config.toml
model = "text-conditioned image diffusion model"
dataset = "photos of plants, animals and fungi (iNaturalist)"
train_examples = 77898
image_size = 32
horizontal_flip = true
conditioning = "text"
arch = "dit"
objective = "v"
cond_dim = 192
tokenizer = "word"
vocab_size = 2724
text_encoder_width = 128
text_encoder_layers = 8
text_encoder_norm = "layernorm"
text_encoder_norm_position = "pre"
text_encoder_activation = "squared_relu"
text_encoder_mlp_ratio = 2
text_encoder_head_dim = 64
text_encoder_fused_qkv = false
text_encoder_bias = "none"
text_encoder_qk_norm = false
text_encoder_layer_scale_init = 1.0
text_encoder_parallel_block = false
text_encoder_inner_norm = false
text_encoder_drop_path = 0.15
text_encoder_positions = "rope"
cond_dropout = 0.1
norm = "layernorm"
activation = "squared_relu"
mlp_ratio = 6
head_dim = 48
fused_qkv = true
qk_norm = true
inner_norm = false
patch_size = [4, 4]
layers = 6
width = 320
positions = "sincos"
residual_init = "scaled_by_depth"
optimizer = "adamw"
lr = 0.00088
beta1 = 0.95
beta2 = 0.99
eps = 1e-08
grad_clip = 1.0
steps = 7500
batch_size = 256
epochs = 24.6
lr_schedule = "wsd_sqrt"
decay_fraction = 0.4
final_lr_fraction = 0.1
warmup_steps = 220
weight_decay = 0.1
Rows from block 2 of the denoiser of a small text-conditioned image diffusion model, named by matrix and row number. Rows with one number belong to one neuron. Each number is 128 + 32 x the weight over its row's rms, rounded and kept within 0 to 255. All counts start at 0. Numbers have three digits each. After the name is the row's rms in percent of the matrix's.
After each neuron's rows are labels from the 100 images, of 14848 (inputs lightly noised), where the neuron reaches its highest value: "patch colour" is the nearest of a few named colours to the mean colour under the peak. Only what is clearly more common there than usual is listed. The data: photos of plants, animals and fungi (iNaturalist).
# fc1: MLP up (model.blocks.2.mlp.fc1.weight, 1920x320), inputs 192-255
# fc2: MLP down (model.blocks.2.mlp.fc2.weight, 320x1920, transposed), outputs 192-255

fc1.664 090:133117124136174119123067142130128102146106124103147123126111105049086172131131115189133163127121171157091103180111126094163171137094128129144090137137168071156152141089138081095185151089149155
fc2.664 087:173157106070173147082144115117074140118072101178116136200123143166098151125119151079121169075146154141166106167104127108098097090148083106167122150167153085146150088110155147148124137111094098
patch colour: pink; white

fc1.633 097:167133163092117143071128124208135062137114137213087150118148150070121176177134145115148142122112152124141105192129144137169097099149096094123085114135072100105156116133150116176111153086164142
fc2.633 097:147128074136163088183092139135126136160113191137107094196138100148088067093146109143133154140122152091089136130193095205149012108129153154070142117172062148124175136128114149157072169118112127
patch colour: grey

fc1.413 095:121166144165133156101117127133099107107178073191124167179110199146098165148116131097137180165131106141011101105098143180121165169106175153155138153072146134182146132145126136131148128101103088
fc2.413 097:098140141143167134168173132098131164105127067154139115130152133137148087125096142122199091105126182136122163140098121158063124169111167138127107099136088150122124105140166186103141143164155126
patch colour: black

fc1.2 123:183164203162109146104159161122130150114192160167136212106143156137142148142127137170077106086154083133126103168150097143076201163154136173150122108129111092163142160117077144122121120102100152
fc2.2 115:149136095190192143132127065099161101112112127172071100146127139141120153136105151111137143122096144149165146068114115138079139150136109118096127148121156131122124164115152135119120159174122101
patch colour: black

fc1.661 116:214147130125092161145110190128142134191148109151168157137111125104158095074116122182115108122103084144065187134077137116113106122107159103125156175099122152120092108099138104125121149169111211
fc2.661 101:100112109116115118153122166160172194161159111145123097098112149111097143124130141169173131141130130145173090129129155142137112103073162130141125080104087127137134092163073099135086130174148144
patch colour: white

fc1.354 115:134111131122139112124134078128094095146133125146128119110172180087152121151098120069185116124124119147131134113149110156177073131197090175118075109128128089127163117150116097073153178170114139
fc2.354 104:140069121129077101126109127178149195191121148105133115115126111191140110140137075078135144096100130126189117143100144118155103176159155201169100170122185179102147121144177115058131132127116099
patch colour: brown

fc1.397 111:189136184157085154129147151145133113179104085133170124145177157134174213165166134153095157160111123116140092123105101143179124160115148132100146142117123138127185104140120147130091170110141120
fc2.397 120:193139122094140165101159115097117085149120146178154088140070133188107147140167145182116074120114109121118135165144104108138094124148123136074145131129084157213144143135138167189111089135147095
patch colour: green

fc1.156 093:148094135134103149157163130136133173119141085123136135199119153118181142110127071098186179158186124117106103161132166129123151177081187110162145140104116140124143111138141134117112104134129128
fc2.156 082:114119165109160124155129125098104072101154118120104128097117104115089119099093158087145112114135192120100131146090183141106156139097063109126063152164097098199144169133121117133147094110118079
patch colour: brown

fc1.744 084:161172130097140157164127149130153134126079085131108147124123140100192096153167153102112115150074133108092158128072107110116081104167111120149129168120071122134192117105194124105173120137089155
fc2.744 087:202153090114144141118112166176117172149114151109103137112104132134100183171112112088202193114138152166174046121107098155101119147119172095114143043089102138136109156100212140099105142076106144
patch colour: white; pink

fc1.731 109:134091155143108121078175153126123129095129094132129155158120176129174138195110160181103134105147219152039059127113141142125167158122081159159241101090136100142100125173124124168105146128137142
fc2.731 123:083075145098112134189155126142104073140123147166165126050127144165166103136079125146129138139131134115137152167087122161114084210090057131100092106145074093128101112118143161087178135120117120
patch colour: black

fc1.597 081:104133136134120123165145148219153167075106178133112158110168135132088125175132111125070108105096120144086178110096143118113150140111130113145205050133141128159123146156147123151116079192133135
fc2.597 082:193121136074123140153174135171169119215155134141120143156089153135127169084154126184124142200098096085152122157084137124142124041081183099110101103123126119117137132154160143174079157210160128
patch colour: pink

fc1.240 089:108124116110129177145179130160101147136119128095171182147111120153103129205127098141133132142171168175099191118132146129111222161166163103130142110103093072156100112140103087077099140118048146
fc2.240 094:202151115128129092067153125152105132153135131111152130082142095155098102132122100117165099140158129064145046174091096111115120126145146144133108133144096118255107166095085112153123165116113152
patch colour: pink

fc1.235 102:103074119120145134102122138139086139123162098147154093200116110169183086140115146177180124086139140138077132147132113126079129151121096106133151069123137116145086126120110174236124135072093065
fc2.235 098:119123123137157114151079133127131080083160138095108108117121109146127133096122123103137123182158124088158081155126087090154151132127149116129152153184137138112080124088157125156129106094090150
patch colour: black

fc1.539 090:181178125155130133129096161084115178162132160137133140096108126091080119145113137120114111192101133141125128146123144161176159177128181153133179144055049051144058074144137046079091111199158132
fc2.539 089:120087125139126130101138101115132124109112107102134117148171147157126104129097116103171135134115070157104134123134172140147157131111138113156149096056090240158039081067097112064137171139114102
patch colour: grey

fc1.74 103:112149150176109155105195123150106123111125171102138186214120191127122183078107104204115153122136178127000107139117141165145146156076178176138153138133121097159118104068112079132095081107145213
fc2.74 104:140132136132168147157134144157128085134140151146146147059172100165154137130129183154113136092130156110123158108114096150170129132126098116120102144167104089107106134161244128155132178152123142
patch colour: brown; black

fc1.199 092:121166092151172102147147188215097123121109099132107148144130092131102102105140115163075118134074102147154165155114156170144133126121127134122131142098139089127175128129152121106114112122134118
fc2.199 088:126139163137149113112170163065153111105140151128156077132200146149096140115087110172149113164103109131076163067137142136137166184105133196115142149189150171065134120106200091094120130142082108
patch colour: pink

fc1.747 096:100134115086122113151100129169139118130141116091103120111226151091111157142103104106164090091112167142070164107192160164142116134097087129122138124118156117121110133108106186159118119066116130
fc2.747 090:161117100136095142183116106183169128123178141075116134058111125135157159083142114151140123170099174156198173098083106166153134119077207124106148150153145146136118141124130106130098099125162092
patch colour: pink

fc1.133 099:122132100125147155117144125185111096120159039145134124049134104204178080119108112140176133159082085165135141155105196167127133095167104139098130145086124122126143142169081083116160155117157064
fc2.133 104:017107147153110122159128097088105135116137103177178132182139121093088151124102092123153056170148118168076196115130188158130145130160126137128096139137190078156122115188078128102177164154165119
patch colour: pink

fc1.36 092:112162150087094138192101119052168126093142140200165138122124148077159130154083125182126111133104119128057165135116126138112120126113179097123095149117136098108121117100180089085094140141193149
fc2.36 093:035097119166077124144100126217159157164165117116090144112120132153195114148108120143155133102124159124161155096067116209165139100088144158137091128134113118154126145169155153168159144180113042
patch colour: pink

fc1.712 080:202177131143135130141084143063106128157125121113055148158166144129149142170099110080156124083096116211088144168117181097145147172129150128117087092115106111108085139138140111114109106122140106
fc2.712 084:133119128143170148168070106081086098153133156124165144149174121069082135095146124172137121203091135074129107146144098112100114096132168114092124159099150134131122126075094142169133106164141167
patch colour: white

fc1.695 133:176172142141161131071077143161147221159107159183131106141147118098050089150163082137133115109096060128098199173143155108122117140114187170111178122120068130126129146188123126136159184163141081
fc2.695 099:036128118086132122105103155074156145082102127152118123181129138152183088099109112174104184116124119108114239136106128134134116100121164104150150102084093139089137115131143128204149150166136130
patch colour: white

fc1.629 113:156166174109111165102142159150117128132151175178145142183177135122090081131083137140134111133118124176120110150061146138128182185138166171189126181116107095167106105138134065151152073144154146
fc2.629 117:127179094153114111129128116131122144097147128110120077152122144081140138135120110138116119155101100132125132165149087113121155108167196163088121167143100140147131120117083158154087163170088118
patch colour: brown

fc1.505 095:082148108179158134087202112196137089134123141144175162157149174117102142073155130120142124144157106163089184096151062122086103159129146143125168126112090156143088109112100195107104126163114138
fc2.505 106:082124115138105108109122127141133101118129094137107142155155078192124140172088151105124051085139116106129067151121115101140135147183089100088088177143112128228092189109107162121136149121140104
patch colour: yellow

fc1.345 111:106109131119223124081102160114132129123090129068167102103149137146098110101153076175155186191101144153124114173092132125147106181113175102155101136085182158129141093118167131173132122151099106
fc2.345 104:117088161105183136099107118149113106095135176178119195146128157117142134117123145106090076164142154105155128124067124141110110107143095072110109150072179129137131160094215139179112133117189120
patch colour: brown

fc1.365 111:126088137136174166139171155142180123122134092163143127105189172118164098097211096116132168125084113151131138184120178167133133149127132119214104166086131170144109146111177103112121097156120089
fc2.365 113:144099163114113138095156183175162153170084139126103156163144136107142093095068143091134145145098126114117153119135156156124121077138117120101089162105191121118099174106144027082101127133134157
patch colour: yellow

fc1.657 096:143108105116152175098095126102124149168112204126140119134132128100128169118156124144121197176129065131106166094130152115188143103142115112110114076082122118145155129114167066163104151181131101
fc2.657 093:119109091110138125075146122111193091104142188139084142135115166172131127173075131115097153064102105142174135124117083122081117145074079134146156146165172137166164123109218151135097165173120107
patch colour: pink

fc1.273 122:176162126125075133239155138156134143089197130231119163083088116109206084157093142096065073119154143134092149142162129158068119124155137103134141142120092082108113164163123127110108117114128130
fc2.273 094:144101106127131098125107090169149122126139118144096152135143097162153098129122147119135075163113153091229127126076149154154132115135084094114097155132206114117106144126222157154111153154091180
patch colour: pink

fc1.27 088:109116117123117146147140121130121117149161101098131098165155135085137148141151114069159147163132099164095174141117147130115108132127128089152097144079122135118119151178209190120121101073162097
fc2.27 088:088134080147125115105132132125149087110119128156151117115097146197100160142111192152125109100117133126168168155123063138094131167069090165110189134167144208153110131074151161162207097120143144
patch colour: white; pink

fc1.310 099:198109112111186120142190096132159225186120100092102125085197089106138120104149117074139129142106121161093194163129109101159144100178128095109144166106115151131073101119170088078132144149071105
fc2.310 113:185118122162155144152169078156091104115108134118077096094125105156115118110155150122103116162147065143157121105159143136151147000165145229131116113129178148102106113130156098180128164065101136
patch colour: white; pink

fc1.570 134:146149107133163145028172169146140067175104114075134110136144115124181127121147139133126143129124083135109176144082139154142098118164124142137123118098128102142140118150158163091152141135093093
fc2.570 127:120134143169101138163147133138123219192166121133140129152116133051051127153095118159132164085123122143155102134115166086109108119138219163122107162099178131105114073083127098148135160160110155
patch colour: white

fc1.269 098:134136111173134149061182094125106144162158103098106125116149126155073111069118074187152159090127161143067090144136114132146137127131183121146157127126171098138158120098106088138109110084224198
fc2.269 097:094118174113151118127168125166128057139117118144133186079167137153141152092093126126131177087129175071145189096096145170118140157121115101092142149162115126125155130119255132136077185133198060
patch colour: brown; black

fc1.571 100:193193129131130127091134063141118056062153090114102135125203210160114148106135122176134121136126143173157110138148137166108160203140144096163104169129153127140081088099101131137131148125186124
fc2.571 109:163174155083087142175174189086118126117148161146117151160100157155198128087142108153110173144143115114102140144111163114100146104139158062120109131174151109155182082069084102095094119134187135
patch colour: brown

fc1.414 099:188151152150128157112117157075142124151111152154123171134118134140078131116136160148066119144154154136116100153133133151111166117089115154173152125124111063150140189130102177163105148113097121
fc2.414 093:124129097164133119074124084126122183131096155108133132133143130182135157196122138170097106102139137041189091137130138073131051178106136184168081136144176139158133097174120147125205132093110153
patch colour: black

fc1.320 094:209143120092155140078163136139160149166140170168124122127180097135138056113168078061098100081126084181073156106185141131159108119142094125129137168119122183162124089104151110133166143157128129
fc2.320 094:147116098071091158111090162143096081088156123132097129200135101206093108117129147176024141119178121194123167073148123115174113078140085125068113161135045147075153097159127142110127122094147126
patch colour: white; pink

fc1.508 116:158139137118115155168138142095146163125185151122164142168174186146133124106108169096160141136166128135124193132181162153119094169107139165174146111051098122122101078118103138087115148143129080
fc2.508 118:109162118117106125088143128156097141148104140116117104154124140136113171097127116130159167133103122125132073091133141140106132102149107148122180128140131092121161155127104130112083157097094138
patch colour: grey

fc1.427 094:163160107113118121143094069138135113145100145155121167149110100075077183155118092171116144162145139165148161161167131084105137112113153124161131138104109084108133139097131146126081141133146157
fc2.427 091:085066121140118122157152111195126149173083137084130110103103122133121132148105145087126148087162164117149137105073107121125128117145146176144116168159079117176140081161118157080102130101118091
patch colour: pink

fc1.4 091:167092131115076127126083131177178131149108164133154137091135135098090142106108176135112122158130137116106150123130133094115115125101094128121119138156075101088104107150152143131133203123166129
fc2.4 105:210142073104178138212101115049128125144157109151132107192146112167154094143121156176117145139142158074118141120104109162151068087168184148038122145145094128076131132128086146141135197193096135
patch colour: cyan

fc1.287 095:173102140120122170098212122169171141117160077128116210111172188155133151149101115076152143149142161162110097175098137203136146189124172129158140200133122108163100182201167153133177144129120132
fc2.287 103:157153142070177092118159103113098106153171107111081131122168135121099123112161099157130129134088160122122101123139124129108187150107167120099128116116130163195203179108158135110092102088113103
patch colour: brown

fc1.159 098:143104147148109178119100147105152171169119187153145127171140094123102134175152163124188109113145082138086182114177087111109162117107096146157160122154088123146133109079096139184193145137094118
fc2.159 094:157139146135134104147150152214158102188149139136122123076134130145200136124112083151127113125103134184154201112058130134135104117105136141119099156141109155164160166061201119153113160162077022
patch colour: pink; white

fc1.497 111:095083132081142144152131083136098153163158156170125138100147219095088146118140145158181076196131154160150118177066125171112127161133141120133118152138163098155099133152155101065070130118129099
fc2.497 119:097064142108117142129090173117139145176087149198109103152075153134080077142152147144173134155129144130068129079115201140151100146114062085143115120114101107131133166151111155126208166170146113
patch colour: brown

fc1.317 100:128137141207112150072095164124096067087124103144157146181151156198121159124136184127120160127149155146005107092126151147144101160105188184162113126096174142188120116108128116123116116115119099
fc2.317 095:148129128167135149159200123088164213109138078145130131118143121118161142143131127147198125132097099151173153178097090128127110157148170105165138102076125143090115114108178124062121132162146174
patch colour: black

fc1.757 133:170091145176201113143154107161106117086109133072110107147145130171121187111095132111144137098140108212094107100202124175108147175154105136155152120123150108134142145129123144111153120116128080
fc2.757 125:084149112165092126107147109108115168109133107105126143142191147135151071135093118099119142065115123148153165065098188154130177189096109138128099094124088121113125128114141114126126138149140117
patch colour: black

fc1.501 091:127084147117140133150117131187144162116121121129147082149149098115145112139153121124152143104114103141079203095156113116122111153097131169116165117084098125142084134154155136115131097152124157
fc2.501 093:157132118101144135191168144127125128111164097135111132053132165108158143111108140162132146178132153174128220077115084113150115151072068133116180143102070125153139134098127120170106118119221128
patch colour: white; pink

fc1.291 094:124173147092145131117098103143178099184092188127127130121162117134106103129173094146091127086059145171059169148165076081092160126152089103126140098135156149125148109149082106211174159082142106
fc2.291 097:144175159090118118070110116044096149125110123094138142143119139069133142100140157167050136142137136189108143118138112094127154051152118093066132192161097110142149115184062148104107116152112128
patch colour: white

fc1.720 076:138143182110095112162149096136135147117156191125140194132101124114148098149108116130124171110166109147042123112090107107098110095142127145147147104120140157147166160105129063125120118142117128
fc2.720 082:159147172153094117183095150143132133139155129142081130109155125207177129137145109140168094111134100141154120110167102091118188127118119143095108122131095109199115130129111115089194177125057155
patch colour: yellow

fc1.660 097:148147123168154155140141088203181173158128124098115134113117140156090133117137177124086140092109064154188122125107099134140175100140108131142167151161106174147117164189165109107120153119165115
fc2.660 110:178194121110138183129171173145132092181181149104121134147111128108193091184124181099132140158126100169050130174132051172070124126110149124151128148147146109161095110152118096065144195156125137
patch colour: grey

fc1.195 110:179103147141144113115089176078120164172200128173123141085141219133101129159128112090072165115168150142140108156112169204120136211069200142163107165145185165191156147137140153108146087088142111
fc2.195 113:191136105098180148208154175133108111174120201112113095229162156133089111102136082091151175097137115142114131161149176138145122150138122114085142098156038154117150118133117159065180165191165108
patch colour: black

fc1.198 123:168145091151129137079123078184100107086092143166103105127171175128124134100126143135096124165156116151112086136177109188138097155119172066166116119153143153160130118115115116147140147133149106
fc2.198 122:123165181115123117177168179103111119124130132196131140096118142166137117118117116115097113163102101069156183134162194080134104161098151112114150170111147163148123102139092127167126137126134122
patch colour: brown

fc1.706 084:190096127120144114135142122100142159120157089113098166127117123128159125131167106155142136086144148162137074183121157150135186158118097140123122102095096089162165134129127129159082147094189155
fc2.706 090:133129116090089127153093119158104104128118078097163158155160141155196195129082161143141121133109130142087152123160140111090111093101157134088119126141128157242154150120164119166059083149109084
patch colour: black

fc1.423 108:104110174144107143106109153094107035092143121127106148177087199195115137122131126201149145149173182134035118117116092153145129132099129150169152127138142112142162121120183170144117108101147116
fc2.423 102:193117146123153160149154147180115143111159055112109139124165125133094133136126199058184148058128157120130059112128111100113097151154107099116110111116085113130114133146210163073097125107145143
patch colour: black

fc1.584 105:196124189101151187152169108121169196160121154145148115151137114202157134143169167049200147149099067155185182146180153131147130111139155137140130144119124146133113109128176124089162102154132128
fc2.584 116:164105125097111152123147099150119088124130185113110112076101125161161163089167120136164082116138061140127085119172157164102101037136095171133138137134164143139139144146170099122114116030123155
patch colour: white

fc1.173 120:147130158109142110111182149161110167117107094166118191106084116111146100115120183182190139153106138175104117089096117133096126178112112152135231135118135083135152161127134130173107130128211054
fc2.173 110:128108148096111137158130116151143049190140155186123153115107134140142113135138130161125129124146122123148190177113161158108175160061089133109161147138134085108132117107111155197167139117151188
patch colour: brown; black

fc1.12 098:110123123160160108122143182085111166122178110156139132053150197103172180109122104127121110147094150162122119168115147179136186190123144152171133082155156143135150095119152088102091102127093136
fc2.12 103:155125162105115144104117161139061129202131204141107154102109107183030117160155113126138195118138157153090140103178155142141157095112173113122090060189119138192093156160172112134110119150072109
patch colour: brown

fc1.429 101:126092151133124155142227123112082202092137074115075120112126187171157073128122094159178130133133150093118133080134135182162128192102142113175137142107180177117149116084096112091157063134146132
fc2.429 092:211169133145143110181195112103157148147133156149159137172112124138060116138124183178143130128106150076114136104109124107111127121099192106147077150146141135101107150132095113156091164089096107
patch colour: brown

fc1.462 120:159126118094168149115145116200190100161084167120124156144176100163133193101116099085070083191121122202167113129120103144178085126161141093150115113106172117145056166147139119169142129137087122
fc2.462 112:125137119162107114140137120121152191170143158129087197099105115068122122102114169129119128164135136160201135106104171128131121108126214078111147115117152090105036199110054156162100110103186147
patch colour: pink

fc1.422 088:113119132142214152135165109095125141099139135140110169125147155119163195139100100159057163127077189149140131105156128083066138152068136161107124178127100161121117173144172111183108086136133117
fc2.422 087:156125147103172083183135139118122114104105104166121093128137134114107186086129099116054158112121139123105147141192125096156121146116169147102136099136062107189109181144143123181097192152111135
patch colour: brown

fc1.435 127:126103161158165129141111093083182143130133097111143117101129131130144166133100116083161131061145139205099135146159122135120134141108103107104158162152115138131130126095135140164168144109097147
fc2.435 123:125138130086145126115151114118113156134098136106155165069162135123143140108105148091124114030114130136176153119113162127097164122121121087135169164152140061136089182133078088113124170125214110
patch colour: pink

fc1.244 121:110089119130089101102153125119085100132150082109159179090156185152125088097126141089155167114116127140118134139157102149124094178124138105115103118121167136140096098137198129095110170109124137
fc2.244 127:117104134140131102166111067205187131138159134068172059122097131108130126097112133132114147132148083080090119137171117180123139159166096192073094163139107103125106148153135129111115148132119081
patch colour: brown

fc1.729 085:170158124192160168184160171149131084174141119159158161150156118167164168172125094162102141151142165191098100171205148207148146149180157152143106129112132109152156136111071169181189137133142129
fc2.729 089:091101121134123084090176098136106201130093090156155122114134130130048164118159132129168131130096119118151112155099147153143093060163149191128154117101159122255068169141104101147129142131128120
patch colour: brown