config = dict(
    arch='dit',
    model='text-conditioned image diffusion model',
    dataset='photos of plants, animals and fungi (iNaturalist)',
    train_examples=77898,
    image_size=32,
    horizontal_flip=True,
    conditioning='text',
    objective='v',
    cond_dim=192,
    tokenizer='word',
    vocab_size=2724,
    text_encoder_width=128,
    text_encoder_layers=8,
    text_encoder_norm='layernorm',
    text_encoder_norm_position='pre',
    text_encoder_activation='squared_relu',
    text_encoder_mlp_ratio=2,
    text_encoder_head_dim=64,
    text_encoder_fused_qkv=False,
    text_encoder_bias='none',
    text_encoder_qk_norm=False,
    text_encoder_layer_scale_init=1.0,
    text_encoder_parallel_block=False,
    text_encoder_inner_norm=False,
    text_encoder_drop_path=0.15,
    text_encoder_positions='rope',
    cond_dropout=0.1,
    norm='layernorm',
    activation='squared_relu',
    mlp_ratio=6,
    head_dim=48,
    fused_qkv=True,
    qk_norm=True,
    inner_norm=False,
    patch_size=[4, 4],
    layers=6,
    width=320,
    positions='sincos',
    residual_init='scaled_by_depth',
    optimizer='adamw',
    lr=0.00088,
    beta1=0.95,
    beta2=0.99,
    eps=1e-08,
    grad_clip=1.0,
    steps=7500,
    batch_size=256,
    epochs=24.6,
    lr_schedule='wsd_sqrt',
    decay_fraction=0.4,
    final_lr_fraction=0.1,
    warmup_steps=220,
    weight_decay=0.1,
)
Rows from block 3 of the denoiser of a small text-conditioned image diffusion model, named by matrix and row number. Rows with one number belong to one neuron. Each number is 128 + 32 x the weight over its row's rms, rounded and kept within 0 to 255. All counts start at 0. Numbers have three digits each. After the name is the row's rms in percent of the matrix's.
After each neuron's rows are labels from the 100 images, of 14848 (inputs lightly noised), where the neuron reaches its highest value: "strongest on" is what is common among them; "patch colour" is the nearest of a few named colours to the mean colour under the peak. Only what is clearly more common there than usual is listed. The data: photos of plants, animals and fungi (iNaturalist). In brackets: how many of the 100.
# fc1: MLP up (model.blocks.3.mlp.fc1.weight, 1920x320), inputs 80-119
# fc2: MLP down (model.blocks.3.mlp.fc2.weight, 320x1920, transposed), outputs 80-119

fc1.591 128:110113101113114126154188137172116093138110103104109109145179166128133174116129153146073132142139119143116142081131138113
fc2.591 124:189107159118147126134122084136140129132131158114135121090103110166147084095091181140143157107122118156122092088068083162
strongest on: class Aves (88)
patch colour: grey (77)

fc1.119 092:106128148147036189137099112130156093122156147177114163112102132123109126168115141231178150143110188124121121190118132159
fc2.119 090:097106155157110064106102121096068164089131110048097115125114124143140082117076135213161110167138080133159127098121145163
strongest on: phylum Arthropoda (63); class Insecta (62); order Lepidoptera (31)
patch colour: brown (53)

fc1.154 102:175134157105180093106113077131167102138178147096147146136116132063127086133132129072149129086173143185092152064099127161
fc2.154 110:139107240153089065081138125176082154100121095116153111157118146121117114066158158111100104202136096148141132111109170178
strongest on: kingdom Plantae (35); phylum Tracheophyta (35); class Magnoliopsida (26)
patch colour: brown (52)

fc1.572 118:105121074085137139123178088131156062108112113093100098146162137152117144133140155137159137094163085122120132105170183093
fc2.572 117:150172119107077170148153074131142173113101090114093124156089157137143095131153097119155166175115149145153142114162139096
strongest on: class Aves (95); order Passeriformes (71)
patch colour: grey (77)

fc1.381 105:119071065141170122150153076154126146125149081185115138140120100128130124122151068131100126133098075086100135160172115144
fc2.381 115:111175120116191174112178114160117250126105199119139147100161141152082100087150126112145109141116140110123089146147091055
strongest on: class Insecta (65); phylum Arthropoda (65)
patch colour: brown (49)

fc1.664 101:108143131084078153137143089189123139043107103170096120133120124122175130098166095148062159097135089075108052146151133135
fc2.664 101:085123132069154130110210074200094167138153220106124137123135048155141111125101098107131184077096138203106083110113121136
strongest on: phylum Arthropoda (70); class Insecta (69)
patch colour: pink (30)

fc1.34 111:110126095141130151098125093135128076192174142135090120130108127155118123129094137082121139112150117140134119078105101155
fc2.34 120:148167111143132163199141145173124172193173137128108154075152078151104129111162255121116094151185120103114135147137157140
strongest on: class Insecta (66); phylum Arthropoda (66)
patch colour: brown (52)

fc1.729 102:128128159159091117143124053218166124118202114168189140098167121138140151137144111113157114117158068114129154100109122103
fc2.729 115:138128157143102111126124084149135162121151121169164120045150124136120144103098200145144159140098061141124088148120083154
strongest on: class Insecta (61); phylum Arthropoda (61); order Lepidoptera (31)
patch colour: brown (53)

fc1.295 094:107161110148085145046142121182108088132095101177171202160178108125182130122140132120109080137087127091110173112163095140
fc2.295 098:075085159133137118108099122097090094161198070091139164108147096101131129101092172123106099106133118132127127091111147126
strongest on: class Insecta (67); phylum Arthropoda (67)
patch colour: brown (49)

fc1.741 113:104129135121143095097178139118170096173137119180126136126086095117131167123137108098125074092189113175134075108140139155
fc2.741 112:106090184158121106089103139118112183117091126115126096138124109105076152162140117100145140129125159108114124122076121154
strongest on: kingdom Plantae (28); phylum Tracheophyta (28); class Magnoliopsida (26)
patch colour: brown (52)

fc1.564 128:096103141169097164131094104156092175168174183124089121179112142120137098165083174131159145184115143089165152118125118150
fc2.564 130:079102095120095100108123129046147000135137134117158134129108127115134138123100126157141156148067155136129119143166104122
strongest on: class Aves (84); order Charadriiformes (33)
patch colour: pink (34)

fc1.161 086:062152041081106115106119112125124093068142131134128136177101079089136142109064129139103138118151101089088103157114117170
fc2.161 085:062143134111194079098111107166111129149200165208140086118165080083104154200111107155094130135133116141113149147097161126
strongest on: class Aves (87); order Passeriformes (60)
patch colour: grey (81)

fc1.628 114:158140167156114206156140112130155129155164131129179119140078153131168170107117183096172150107124093126136138130151153168
fc2.628 099:223174172100017123179148161156130167098151175135163118163103114112117109152137101099143113138135124123184113148147142152
strongest on: class Aves (91); order Passeriformes (65)
patch colour: white (62); cyan (34)

fc1.484 133:161133099159180116157110110206197177091139139144151090155136133185145100213129131129185125135093090127124081075097074105
fc2.484 133:105139114138112185139103135141126145157124107137116198185139148187120129126127181074081085108146111189073123139112068100
strongest on: class Insecta (67); phylum Arthropoda (67); order Lepidoptera (35)
patch colour: pink (30)